Weights of a small multi-label image tagger: widths [192, 384, 768].
Rows from block 4, named by matrix and row number. Rows with one number belong to one channel. Each number is 500 + 40 x the weight over the matrix's rms, rounded and kept within 0 to 999. All counts start at 0. Numbers have three digits each.
# convs1: 3x3 conv, stride 2 (model.blocks.4.convs.1.weight, 96x96x3x3, standardized in use), inputs 12-23, a 3x3 kernel for each
# convs2: expand pointwise conv (model.blocks.4.convs.2.weight, 384x96x1x1, standardized in use, transposed), outputs 128-255
convs1.57:448531586401547486494598455501520477480490442508498488492507517502481489449544471484515566429485505449510554433483543490475536506535505538484515492513526507487565462541501513563507520568527507491487529467484559507457504465470558459502518427520498442410478470448497479506552431507544392567623397509504544566521480484492469491
convs2.57:533483530472515475524540532512450505444494576505506544459519454548528477481537499450530529495500447459460436523470529512517552528511490533507510465571565537558460520480483519567491479417494549578475497470510481558564567503476532443522570466448483521518563502541447514475525489548552441500539539484442566550364613428589448464497542522500498503571504536505461404530445596572545481428501
convs1.58:452552479513514474519480508510552462453430528452479531522507442554440455523468574510561493566499513564481579465499508488526520485562452499544555545493524480507613538463446536496482495474446528479460516484439454498498572526452556506476562505520479443486501507495480537489505362506455472577496526519473487456538516524500516487
convs2.58:486504537492575525505450535498505580514482574488442527551501458572417591548498577433558570445452539420533578492496419420523499502521436538457466476472539485571531473451492507448507499429483493498528505543446454431509525477528471500506498473452537448398449494527469517444482554467472510490465521512432475503484478488515527503462389521512542479497523496505498480537547524522548470456513
convs1.59:462476434459487542496518556508496518437474530512493463491488505542486559497561480508508448480490520494477507498505462421484522469525473544515500496487435491481507467500461494514475516560451513470513496488512591514453416476453510511490471464490509509522505523442585512450545513578507530482529501466472503512474491512511490493
convs2.59:496550473485473512519446465577498499465498490456538494524515475526486504504499497559420497446533569572522556513540418476500461497485498526446480508482460473494508546435561482525478527549498468474441482435486461494470524546513431535493515470549502411487477507541529594559493421464447488534455498561510468546604507430490437546492495485397502471397503433506463416529471436584520488475500
convs1.60:593524578443480533559568526516479491504422490495470471509473457493490512507478502465520498540507580528540572532515603477487488458490429517570549516517567412482497495512505522477453553511481498536613483518534476515504510535555519414463561459459458479509474491514486457476529525451472542508510503520453462517491464493577526498
convs2.60:503518487440518441510475485519526443537513511431456511521614522472512444580538464568503544529471486524514489456457439593449524602565411444576466519508543542522459534607474493519488508467531424414537545499516490508499507495510540470525542498502479561508512558450453498457526522437524493458506554471499462557540452425493517511475465473523490521521492553524558520524501518525480533471508
convs1.61:474519510492464455510494469520451419522501415494519446487461471559466459514471501466477508524514459544499530469453445581513493564523478463508503481475467493504502482467521467443540479457483520493485507492514507535495569463513469496467530462534478455499532493505605513530493506521499511567543474476546448522522519508536492460
convs2.61:463471527545570450490431436468487597499515498525501497542519437460562432465490453528561545482494463436562511499512544524518529485508472467523518455437444523591522514563522465513489409511629550505501528457472448489531578402561447502491487655499489501551492478468496514473528592509604478495499533490517455542522482512494434540488490493516454500478439481438498518495584489510487522431518
convs1.62:493445467484467516521475488567564520475487489520485502513486552535541518583481522533558544486473487482481509464465528469458479475435431500502541503552517454479543483418493505480443500441456475457537467465513511530531542536586541509495472521486571552484506544515435480497452484457444592541463513534551460483485470457496545509
convs2.62:520514492470481477486529497502488509483515467446502519486505509477470485478490507520498529528550540482502478477518515521449490507458495512469506492543487534496518512499487472493465494507518511512510548467510492494480502497474475543471518511497483523472491507469535494525464506542519531492471501496468482451495485496491501535475522581524513537519472486519497516490498512400444467491525
convs1.63:555483485491514560478534522484480523537496476504514463494472535455527520512578560460461532441476499534538437537572557487462560550450466521519562509489496518507547505477432525499494486580502519494468418544412488466491425471499495471469478460484452524538472494487459490407440508462571512487607486492491497548522502580531449476
convs2.63:500458499501503490503555589493433568567560517517510500521441528527469472500503490504513529541486540513527500507594464443519443470514515525414548506463389407569535500490543452459457440497589519476572478564543478462512580519484508456517514493495528610386465466538540521553535520511588471459496497489540490414495418388572450522557543482481474479590512526514499507512493522487509525465422
convs1.64:510533525465496516496475473498418495498457507553507520439520537502469509505460517468487541515501525448510534553528539526494451525517470491532572490491518469495472604473485565478481534464441499482433539494432556545481543502526545578547490471467516507542507506527517522520521545482466479490496566451502542516451467535482513550
convs2.64:565494494525510460452465510556532517448515487455519532441489497455441504578518471544605534408512540424467457470493432569454511458426400481474486518499542542467524491535506515535485470452494482511478444497547515518483448508482523467508526528456514519495469505415484447526538438560437423505537476513570508448470513504536448514510424525509477481468502468454446399543592500485522493443461
convs1.65:459487505464448509469440527445545525572561523501509547437466522489502578468467548463452388564506504573505553547486475512554500458531486566535504573514560436483526484488496511459494488476544548483447511509488515522485579463461551411477444458520518512460515572470526511532570515473543524491544540492555487489546507472512489476
convs2.65:509494577506549538531493484492462483442498511506457510486550468484464495463521486549540447510444427463440484554519508594478443471434522468515465576479498475473487557548499473508528478524462488474428445486506509567510532426505534512562549505588493505521482468486592563500497516446489541439486450527457491551485541543477565497506475545526424485483492503449468505466477453527490532489557
convs1.66:443450429532540435494526462523566479536519425498482476480506468480530399469558494462511577448532471487562495589539511498483516481465505491587534480505504501531557469485506450509483481491517506480477475464540492506517531510460490510454429447405503501492440444561491507525538441455533457485517450490496439449502493446500499513
convs2.66:530511487514533512476418477596496512468561436476553480483419472509518530495498561490470531472509430583549448543539477489496492526452556466466485446486505442474511532557413491531477540533492522544527585555517483557524574501475476568487499494531429534575499517478493555533464505514537464485502514516489490467434527588490501525469456485514518518506537496450588514507500504542471538525448
convs1.67:422616506476545528520542548497559511518460490554533529519543527480505560481517558476527474472478472540498492507500514515444538575570556490519465467508540489499571523489517485455557478527472519525520483507592489552561470431472465457472469485557573498524514458508521537546568497452564515438513537520527506480560528416509437384
convs2.67:514527493501432504458498516430468544590467587536550474419520378566542480468449490426482563442466518489493501553476528522565526586513424509465461482480464459546477488349480521402482508507536490499474512500546569497472501506500530487456477520544547506524548486478556460534494561415514497485568501478503393465517423496495599458460578541524498481541562484469521571515513570560476508574514
convs1.68:448522533443468459361448547492474436526507460517539506484461511523477477545478566511491498504526471518523527420447518460488543483489430504453491500504568511562558429480509460535486484518500456437477407486459553559505485484508408421524513465452500554534499484500522527545443511551469478554478474434482502538534517587462478502
convs2.68:592530512433486520496498427486432521468517522489500498500466511477490547527538509457477447482462513490555522458487525546447483475507540524443493460523557531415495413533454412428487525489491516471458533508483525480534539477523454447485513491526528459570509525489470446525503520513499496504478488490530490454451525527453512489454489462496528536520452434496482481505432535471486551473537
convs1.69:479515507461513521530479484536553536477507524530479471477476482445462477503467451467556489510519493517471539522447516508452502458485480507525493455495526492514522452423426492505497422446434459521447494450479498394454461449556518493472554495471560492458515524515555596551464499508548506465624470450477496485478500417444464401
convs2.69:505515448544452492493489475415494595554463513529539439516582431479510564445521392397546453468495580501536557564566466514491481427440485591492504477524512550539527473527506535569496532466478540530506490496489447548442472428543530561472494528514493584516543523492526487472517511540515504463527583478550528460517466478476505516496452519574484501489478494519447446477502445496480572497522
convs1.70:485560494456458479444537527442506539473490456525510552451579630449520591476535597490542536424493497538495513505464413578523446586549507484512560499527585551481506501520445539483484531553482509470453488465475536495474529461510525464519547532519529496507492468538489496479509443472609515411556529420503465404524475465511457539
convs2.70:549486479515497465491545543493548476432474420466549517526469537461453551474420500458504417504545518502511446461527484535522514439442508507586502495474487473525506453506453461522513478468538480521481498491517420435548499476546546537532482546473501462478452504533520490464472539539527498546470529447458572469523509479489516516522441465489409503555504554467521521482439499551506495543539
convs1.71:490456503516503494467495460539498465477524520500523522479440468462485477436481450517441492530498450523481502470477428528526538546500555484510512450555455475525495489499475532551511581562521551518470547536469517437482525501478481530509517504461490505521521522501443537532564493524583521537538490530516516531496543461553525419
convs2.71:574515558474467447524486522500436531480557517500539501553503511461486514529456461528527477552494581537517464486456543571482487495468541557549528545454492545516538469464458476501471572501535532558571464510566426505502483492551509497547530515466447523589475512471570485493492544488572460521511520572519519546475524473576494514535495530498576459472509537514553497565446526495452412519538
convs1.72:475568523499504596534528634530491455522464498509556504488488411475502478520513511506548472552469547548514571446530493481547535509548551533507512521494499532545546493489479535568509597476494542525463560420539489509532573521505500469481495448416540476555535531551508484478481513523566559529466471484503478471495515541453494562
convs2.72:483482507430518498473529468529491458482481517473492463467464453500507555513521511551477440500487436472514441548431394486533508538486467435511530470488510479491379539516423554472472473560492424484489423533445548506518530522517530464440470493543564528531501525515480503572539531441442500461569510533546532512552477537526468499513518450475559496472579492474507489484511521501518497550480
convs1.73:509503504414452480482474514565487426559488411596543463453555466407514520395472493460514547543478501559478453525487498458501517467499554569486513497457506488524474482565515496489501461492534477438529451495542493568481554486600500499523581534499567455475567445452532517505489476466443450481557610575515452447549482502510555554
convs2.73:436485483581576577491505477540492502524469523486505484464537538510463475485529510548440448472589502510519453520535478461442469488499533446504500488549499471445550501462443549551509570500440491446504474505550502438570517520488497563426502496532530533470519476510461479402497480562474517484575457467477486572486572546522521464535440485571510464494446465458520489438451486442525492506536
convs1.74:449493474409430407414435450514467518500490506527554511414426393439444431455423442553522543497482545542503534494548538505531534504497469467542527489534524493499456484508486422464479537513497501502512463507507531491525528524551545537522474467458484516506493474499502470506468478522439533497445514470484478492476486500461482476
convs2.74:538568498470444517494488475579504535535494511524539445588500438463490496447398494516476537539484546535566410570415614522542477501530530439476490531621563509540546557532492465502543570469454496520427527525480504534507477464493521510523469488505499505495507558513497509506513494460545527438548478483535501532523566492536465460487496466473496529407527523445448537520544528470489485492514
convs1.75:495411490421461503472506531522495516553484515558540577501476477435443484482527471502529473529533513517557490494442499520541503559508527451479556465530467472463411483529515430534437505525550516501553467486519490476483532497501491496508483526489497531530477451518508494482466483409533419502482436516548451556577429520512430441
convs2.75:504528497477442476536490536503516548513590479503518503508476430468459505528557450436498412540485514540488511414510477425451469461479540485463539476568495512500465504398557468447505539431478525477483566508518495372520525477493506447549531469484590516435488437499518427508499545503503481481501466545422447440455434480526496521532583430453469509508566508567480458506526480502527441514494
convs1.76:516473480433430411574570499500514493550505508508514429498444453524383499557563494509486526463508530512489475555556515485501517411462458503573530489495572496494492446480512458428572510467529486497488494468533575551518489509457485518487479476508491513512446461503476456542540649484498540501475393524518567525483501521474484457
convs2.76:481522503511476471491557520459615530528503479431493509526479476481502517504500530508466532541517512505494520502467498527568463471498471479491513468453419489460553488535434495454513534466512546486493479528544467527549499496507494524497492485486523486501522453463516508434511490460466503442500523471493514482516455531540539497478510487530542508483482491465472437460525466504530494543535
convs1.77:516492488497524531456497522482552539460498505521493446473507558456528509525541512521475550515494527528476490437518472411483485440456460480559591475553598546572523503486470530518505525508511500504487541517489467460506448533559538531546461506507498504481493511497492486538472495511470577589507535508497484457455451440427467437
convs2.77:486522493419510559560493483539486464431458517477475448467504461528556462552462518550461475559501521545494496474478443491450499461546472430436548474511518501474510477527591595512533510591503521521537460565516482505489499551456504533508539523533543472454532484459538546510476535456549512484505502485462574539470459496552507494428475462427576541473566537509466512540551500504515463494521
convs1.78:565488531481455546495480571527478547465491549552527521528511492523513573527511495515497500480502498529553454475508454549429493464433482423529451444587549463561524463513572503496512519535570530505478512523475596551514478502466471508434472381400485528519501557549567535440478527538592524527575498465464460453490461522509479534
convs2.78:529500528508450517469513454497509552501486422483498511439556427468426486450448429439433510477571514495452502571508521499484489475470443496496472443442506486478488441545459552510454502525524590472498486414498467570498509529503499488509469531509481547491466587452474599526482490483538499558495577460384512498521463457516513480442455493463486492558536503455515465589506571603528551570534
convs1.79:514483479518505498467539511545590559487527512519500522543485513449459427466421465469437486437518457466499453488550554467462481475493463484459440490477483488441494438467527438472512494434513472448454433468454449496446490511441506504443499454507501491520484450528458517526428473453520499542510487519468519535495486554537510574
convs2.79:541526509480482517525512435520509568493528600526512493519566565481526626471462482489495576483533596499543521501565511516448501466534525505508484482562453487500548481539555505501457495516518532413494503438504490575462512486518468492399514514530463463509518489494490458444516437480474461485448481580437385477549413618552530543465484527526577468469496541402487541512486472480447488506440
convs1.80:504491530503494467502529503504520463467507498483524452492499498474440538516434512481527518495539547531500520476485521527489546448463503416498520488523549508491555526527505471499482555538452446494524484552463476529484545484365490483458513523530492458474501490501537474480494492416545543499509582506480473476515527519466501479
convs2.80:515471480559512494529514509473527539434431471518498440493446600495516558521429453538515452491508501497416457558492506462449521527477470498491494511516458472526518526456436500434460416559467395472490565491543548498524538511462488541564438384520434414565489527503517538489593458503518487530539502571428520520503470515509536527520519507426455470533480447446499453478486535449415423499461
convs1.81:542528492514512566531545584527510448438520538448515511461418503450483453422421474553424452514493468482464474503530505533440495505471456499506424475516492408493530547465515521526575493575571467529481498540467552592508472507545558504516514486482503507584521513513548586488466545516470561552480576534456503464488503493431488509
convs2.81:559457530504524546516560492477497524521464379478501454499507538465469528595487507501495475490506600504457606470451450526488479551534492533452503441479524482441462469504541542444528495518491521532472486452536525501456495525536460461447494528522540551554485506475454523453503516478444472479487474456505468431537492511584508500499484447429490460494443453446518492555490554527489434528593
convs1.82:460460451519503540542576529489563517583534504508493478424479475543512519504507516575518522533498533463443472481569576509476544511515508575583552524510526486450447497562552508552570414487512547606525506472467466504545508450478459507475508458468577570545519477492509502463544531547481485492484445440458514513478482546497486488
convs2.82:554529557524500518534477553527466497524520593463515476505487510472509574477450424460505434470451506477573551496537457446504514436519486502457435539554537482518530473474512502518584542451481499547521505538564460584471482514434490460508552580411478512561476506515511497533515461486488547479504407500485535509461559421536512510504528545466440498510438493484497497426499459517531496489438
convs1.83:533561494504493514505485508567531520534525514509470500494516455518381448564543506490491464502503552491444425506449471530419491576459462498508479487537566496532510546534461529500458486472468503446509465434482483464523544468451484451396494474509461546484475505513469493428517459493478492527459436386529510455492496443462478440
convs2.83:476492482447486466549382562463488470497503540480536496559504554482502422514529469453448559539449468489538446473470509472481531482477563410494482536534501466564508499508585480524475513493494489478499575478544461514538456518453449549516490472493495434502468434479439467462562538604515471460545475524509499507469546509600390494566503541455480468461481480484428444510537485485476533510519