{"train_examples": 72500, "stem": "single", "dropout": 0.1, "num_labels": 9, "init": "lecun_normal"}
Rows from block 9 of a small multi-label image tagger, named by matrix and row number. Rows with one number belong to one channel. Each number is 128 + 32 x the weight over its row's rms, rounded and kept within 0 to 255. All counts start at 0. Numbers have three digits each.
After each channel's rows are labels from the 100 images, of 14848, where the channel reaches its highest value: "responds to" is what is common among them. Only what is clearly more common there than usual is listed. The data: Sentinel-2 satellite tiles (TerraMesh). In brackets: how many of the 100, against the usual share in percent.
# convs1: 3x3 conv (model.blocks.9.convs.1.weight, 192x192x3x3, standardized in use, each kernel summed), inputs 0-95
# convs2: expand pointwise conv (model.blocks.9.convs.2.weight, 768x192x1x1, standardized in use, transposed), outputs 0-95

convs1.125:146046056096096117114137115120179125103155107089142143107074120133111139090054150110163112121079098146078146185097170137084126117134134129141087146149135121182159117144090130150135131181116198118140092108113120139129140126189102127116165120171132148108131141139143142146108114138088161157
convs2.125:197147067146140101116161097127174103105127105064088149104137112136046082147130187097163136108125155074116139133163146155141155119178162132146177136123140098037116133098154137173089133103023150159099149168098122168148180122148146128158123191147087060129137107118117213132083147138116118133
responds to: water (90 vs 40.4); main land cover: water (85 vs 11.2)

convs1.97:138127182143200151107197115121162160159151128121156072130107149133129113153170133108082214136076159110146142134177162108085173126138148136124074196099137117118170132124157158132097140130086134108129128126153149076089164125181133113111150150127138121146143151168157109137126123131145059114
convs2.97:167133149124114159117100148102105068085104160095150120150152107124147127088097054203085168091155118132103121108119104104134103151131113098106121155154075165154143158198121112100126080146192131131186122100099114154127180139113096163127132140125129140124138107115117156132129128105075144127
responds to: main land cover: trees (43 vs 19.5); main land cover: water (33 vs 11.2)

convs1.14:137125227125148215128175107128155126084066160102091177171172110124089111147131096150107176125166117136083145093080137193135120078116176141099162130145131147108112117135127122169109129141148116159078146138201163153177144135147149092082142125127197132120145132095130121180161144118144140070
convs2.14:127145175106114146105128119183113128084129184101132059081139143118118084107115152127125142148138112159098129158120116146176151179140158177103175107171146101081056147119134077204060127109133182073135052160121140126122114132083106139034143155064138118112089132209076122137115152163143146161
responds to: snow or ice (42 vs 20.6); main land cover: snow or ice (35 vs 14.6)

convs1.38:156108109136155108160124134106138169155176118120147180166116161137176142169116137118117108138120135168144198142067128161127165101167140145163184113145139151151118103093133116146150110140112135119090130122172101053130126141152103116099148104166081098120109150097147139115142095118075120087
convs2.38:144160147144125121118130141046129089073064147113084094136181189155228122195105159095121102104123192123090137113118158119117165126160140120125160138164172054139130147114128114111087085139120082102099116157161141087067099137148100128130106113132128137142154084147139098085102137150120106116
responds to: main land cover: water (54 vs 11.2)

convs1.147:069094131092111045142080167126057105131112081118138112051110136133139139097074065088129088142111085109192133101094121157116116111116155156141158154150125147137149150101082101132105102111112187102170136109147132067158189130130097096114135157166103100144187115105120133124111163125150167126
convs2.147:132186132110152119071117120136055095188051112112156170058112062122130093133148141140096131160177152108114126221131153134134130137134133115114119112067143155144119177127152106159098138158098121085153095115105090156132097130139206111182094132137138136150122091129156101106134167135117160089
responds to: crops (67 vs 38.8); main land cover: crops (41 vs 20.2)

convs1.29:152143131121150140117199131137142107101120151103161148086103159117142149131132072131104110116091136101103130128110119116126178171114143090094205130161119143140134097111130086104139120109104122142126164096092168072225120159205108109107047211152120094111112176069137132159077187134076145124
convs2.29:094189119088106129130150111068144154126104182141160138120086081126203129114143140174138102128130100118119141188107143126094111183146110117145128085105099116201164184133111127090170162123111142111120115083152120148151157145217115061159100154157161177148115152131141150118130163095132098098
responds to: crops (68 vs 38.8); built area (64 vs 37.5)

convs1.16:109107160070131145088177165097146122090150107116108124063215164123148074110177153039106114117090106115118088166061145117134131140120156195119174164168158132159112094167146129219163123109115122140139090097095140135133150091090103172079147100148187122110089140187078148102113103124163129161
convs2.16:173192154155127163079123080179128162124097122077045238110167060123157117096084112149106158176110090135172119121085169132106127056125112076114136147110103108133221137123108181189139106114111142150125137079141210109142126077064153079123117151127207155160118083096116068105132075166125175137
responds to: snow or ice (86 vs 20.6); main land cover: snow or ice (78 vs 14.6)

convs1.25:083137114129083093098064096093079089108139102101118109155098146155141151093158108086108092169119174103120123147076091130105104146115096163214197123127109154164142150109150145202128135161090190144145173165084107087143146185160144128132121123138096087180169182169089140111116139175169140148
convs2.25:165192174134158129132103120163107112128191122091118171155119053133072150175108088087060119163094111123131108091131136144119030130148142122142092100133123152144144139092159105133138156125176168211160138106162100098159090128082091093156137127081121110154122133146073071108144138113128140109
responds to: water (78 vs 40.4); main land cover: water (59 vs 11.2); bare ground (56 vs 24.4)

convs1.156:123127050164124142099039146185160070192158136176170088107073120177129158206097147123124151099115169122117125116124122141111134130226091077132129127125136095147150115106159123158080176198106160116150129115094120147152128141160085095085157114153119167103125179106126138117155126170083166107
convs2.156:167121135129144078181150094111137113142140138112127114145126165133173130107170183114105097125148114119097102159130119116144109145128142130162222155165110163129110116094130111161118125102139162070136078085129113110157122084115139146136120158096109136129094151139144115139174130105140156108
responds to: main land cover: water (44 vs 11.2)

convs1.82:102080084162145104118112115146106093118171151164126143094156023142132130137129111070103097153125104156129118092164105120067119080115145159118090141158150155117127199135122191242114155155208093184120168113128136102190141160175152110119123166166137177134053086154162182210167179139084107133
convs2.82:138141218136130142122134177150157103145135136134137197164151108144147132164093152134144163123159129104094137117174137075129072148036153142119090140208172115146077124138069119118151113162162130092150108133153129163125103087141145182145177104132077178129127175105134157111110138149139129143
responds to: main land cover: water (62 vs 11.2)

convs1.139:141144086128117182129139137118114162144084155134153064077155078128085118108124161125124114138171117128121113136158171115130157115150145108124108129127153098140093160166172088086143137126143160100135096164147145127163134173128173136103042134106131143127162123108117128190118180126140124158
convs2.139:133125125158157111144104136121182118108133147126125163126167116104141119102139129072150150120114084112154133164157084107110139141133134094123157155116156092141141154153127163171167165132082163125195155154109112147130154149164150110140133146132109120111171110104148159129137153122096131140
responds to: snow or ice (58 vs 20.6); main land cover: snow or ice (35 vs 14.6)

convs1.18:136103141079132149090163141159111100115126139129150114080139034094153117144185125126085160125068071141120133079149108132119144143119160107085155122138132188096143125082120132111156090066149116114149157108197118052134149147147127157173108125124126182164109099143119080122068160122112113117
convs2.18:174166140096171146127133110078135122116162130108177049148082114146099123108132113104067113147129085146081134117138145144138152136156124099089080121172118131135087118153138147107185088138124147092140100074233141167116137130105140163150141109156132130143081147111134120109128099117156180095
responds to: water (85 vs 40.4); main land cover: water (78 vs 11.2)

convs1.85:112157061124073110105140103102066052112104066127108120049102105110130093103085115068102089083101113131071122095129146085171139137103122015064074106201124155182157148197178159128158167176125143146168130147145146176142125147132217099153149165134113173135118127099109138147139195150146148139
convs2.85:135179152094118075173083138133164161180164144122147137111079141126119111156099188080171111109085128149174158124096125112149093109149144138123094150181142173126154188165138131144121170134128155134115125111180110107150180113073164119096148137127104126151154126148130112147140129143174168111
responds to: trees (95 vs 58.5); main land cover: trees (69 vs 19.5)

convs1.157:187108155114162181150152104139108137128117154117088107121114152085143197114138139093168126195128140169094111161091030180099105111175166151133133094129138169119153144115151102105103122142102152160146142089138108122104170140164094161116162182112166185167134143176122145112126131147152145144
convs2.157:077139097148166117149144151102193119131104125118156115156173158155179098123104188100208136133131099138162118165141135111112165095121153166141130167087050172071106121101116099165133113097152071169134112086123105107082163167127139147217168159132128131111163123118149134094084091144096175137
responds to: water (72 vs 40.4); main land cover: water (55 vs 11.2)

convs1.93:137147148208092105136099093161104095128116083152114135114117133157145103141122115007136127155099152139099132140096117158164142120046117120114073094157124125165157121098099129137147129116122168124114134105175127136113128122114105113113122142136154131158096193138171105153158144141120116084
convs2.93:161114154114148155098134110144114138107099100184174147107180118146120112095116098112170118139176144091138156142089144143120147129137164116170150147167141098178137068071147164126077132142126147114092165152119098153143109083128171121111144189160134122141106132117144164125181135172169141116
responds to: main land cover: trees (50 vs 19.5)

convs1.134:155161078080124101085112092143135106122121170157113165112131126129152105119112090168127121127181080100146105080141154105070117057122118076086105109151179105063160150107064154100158111105183120255144117134154156097102145137174106137169082175163120167102062129177140100242137132141146144156
convs2.134:136092138113131082119172207091216068109109142149161149119194136136106179035110129198119109121187129121180132077146141127158067136112104133111116103160103115142116113117122146122117152150119151185131090131146114105162161133129126125154026129158157147143086109086097140110090157132144098160
responds to: snow or ice (85 vs 20.6); main land cover: snow or ice (81 vs 14.6)

convs1.167:115066116128119151160123123142106061138124096129047133122106124149113179096163087129059131150148073085171127123161112173109131108121128220062117175132122139166119146128130099146161101151149167126131156111162093130178129122150143123160160115123114122142141123167132135105116187176194161158
convs2.167:057113069158069161130105173126042102106095164141095124075123092131115078031134151104120104144128121173183056132098109145092131115120147097134124095074133120129083150149134140099077182155083091091159097156124097084152067167130189128026134080136126104126138114200115156090149155159112035136
responds to: crops (73 vs 38.8); main land cover: crops (43 vs 20.2)

convs1.52:136194198129143086113084125119088095085102078065126135103195121158158148151148144146109094179117119131090104112157153133119151152071114197127124122158121136111097144102118145148148100109152134173035160121179121109109115138134144131118124135157168141139119070148087137180152145141112121084
convs2.52:090123167115156146125198139094163116149108116140088133069168150053168126138141124175169086118113102113143078139143082148182124137116101124115116124141114087147101160198133159140157154096086098152128092092119150163135115152170090128148081163169181134149057130151126147136107153074133108079
responds to: clouds (56 vs 15.4); main land cover: water (51 vs 11.2)

convs1.89:200158127148167111105106122130196148115029081155115165169112163150140091224140131137092098116166113095115147158083158100108119096161154059096134089147117090146114110113060078132112135081148111114146146165076150126122104126126101090147158127133146106132101168149101117132114122147063161154
convs2.89:118143168094071163058146129181130128107153070200147170134195122139141062071086138211123125179187141090103092084137145134156116122119144130114109155083086089132094137140120091150104116151139119144099071083141149133118109136112137146112108138137112071176114096102099125126104152134165094211
responds to: crops (73 vs 38.8)

convs1.31:147142053098151118169107092158177189138075161184091078051104075167165193134089080147125152116137111138107157123122094132105116072081145085094143180131163139169106148151101118185082148091090150139180130125116143126207128102196105141157108181153115125157151156099142113182092197143111109127
convs2.31:081139063101162097152159136132135109127173132133086084100110147117180126141060131108126109103139139088117071166170121128132106132127079127079175107112129185105133122144118141082057132116110110125155130157152125119100135128139206104143146127135144057140113175145141064116174104143149096122
responds to: crops (73 vs 38.8); built area (63 vs 37.5); main land cover: crops (46 vs 20.2)

convs1.3:124203165122091123114135118138170123151124131125126152174179086108126089173131102095117127136153169140110212134125121119049161100062171143108153122146187155057095185098134125157123126143164135134110153131169143065121153088160173056143103162095150145169168065128163127114177163156126190110
convs2.3:197139175081103133120167133120114096174125148065151170135101179143132110131175139081111101098149115137147211169136126130118130134144036070148139153162117107131076191118099143101182107159140154146124111131139131156141136122154176112172177126181132072150111140131136158128162106108133074115
responds to: crops (71 vs 38.8); built area (67 vs 37.5); main land cover: crops (41 vs 20.2)

convs1.9:129064128115119125119115138170140159128110088103086123066108097072098100149160106081127132102172127109125055110110131120169177155116147079150169050137112106135120097119104099158147100049149110126161119130113102095130109118134155167119149152153083080132108156109182108110068191146116154150
convs2.9:112135135106166102116132131132158097127160098128111104122074122149169199066051163129157134136139104133157130070062162090113137125221131149118131136089127123109088082114137149140070110146106163149181086152178075173140121117112096120122058126114122195080151132124097101183187213115135166089
responds to: main land cover: trees (43 vs 19.5)

convs1.114:141131118167113083141128083099089105157118159158112122077119154124176084086109136112131144128145123113061117075200134186169136146140103156129119171169136095140181129116144165083092109113097119166132101111150120103094140252093152185142162131132115135130134120124159080146186082119100161101
convs2.114:188141125148086148097130126110143157120132115183098166153119105135148135189134081088100125142100179148130122116164139150158084155098105106143139082143038092110121097145142108176210130129143139208138154134146126121133132115098118128156141129120145175105130123131132110134128174108105107134
responds to: water (71 vs 40.4); main land cover: water (63 vs 11.2)

convs1.138:141028066137145204076136143140109112147101121162181103099125097093082072177104157096130186081129156175046119123162144103166115153153186040126105150157106102116179132171097115146122115129126153142139098072107159095095142124112135048129133105135084116117114147128111146137168184107067134106
convs2.138:137147107101142111140112131123138120092152159132121134104131130074155131133109139135084114108107108124160141108174144106150165148103125136106068103099159111123165146114158201156110103134148097095200106095144131080118136077201080104165097070065167101135157150098070076099107114101117098093
responds to: snow or ice (65 vs 20.6); main land cover: snow or ice (45 vs 14.6)

convs1.12:107143099096201106079104058195101126113070115114088084102142123063092106126090120095117122137108101108059082139134087096102100136130120172115092189147134121111147177089109152186122114125129185134161123132142162108125180160154136115062162196149131150154170138152166142174138139167140134111
convs2.12:177075090151084135101172119167140112073110096177132127206116129102162147084132134131154115062103146147091073115123161128141197126140160146145099125133127155158086056121145173129069122142096122116142108064103159085077048163129081147148069137110112137168126077078186113151130168145104085115
responds to: trees (91 vs 58.5); main land cover: trees (49 vs 19.5)

convs1.6:125140137139062056187119151153125110150075096104100082125139113088137148146172122084148128163132102115122129153097090137046093151121127151103112120137141159146145120116028111134107126148112137147181144152107157110162112132149077107135058203110150161088152224105078179159087112134125157130
convs2.6:100131147096104190155115169170113121188118122153161100143157188148102132153196110131084184121152082141129129085207103121123134175113116175112153109165116181160164127105128092126159172155127101088126132100204132133092150136168093130155064115157135120175154174135108143137091115146139127079
responds to: snow or ice (52 vs 20.6); main land cover: snow or ice (40 vs 14.6)

convs1.120:170090145151167138144085106108092080122157143157125137111118111136161112144118142096155077173142085161117164128158142119016126112101158182104134160095136113149112151071093094202091136108130153119088157105103084110143129114113136104097180153113141123123107117095113137154105188149134123098
convs2.120:193082102150137120161149097174120140179211124115129102146250160136185121111188132130112159095139170126165139118139156137116137120121023142132053189149143150152099115094169194116186160132135064096108188136148105165128172114169079143067134122197117143128153100125144069099139113051108064098
responds to: trees (91 vs 58.5)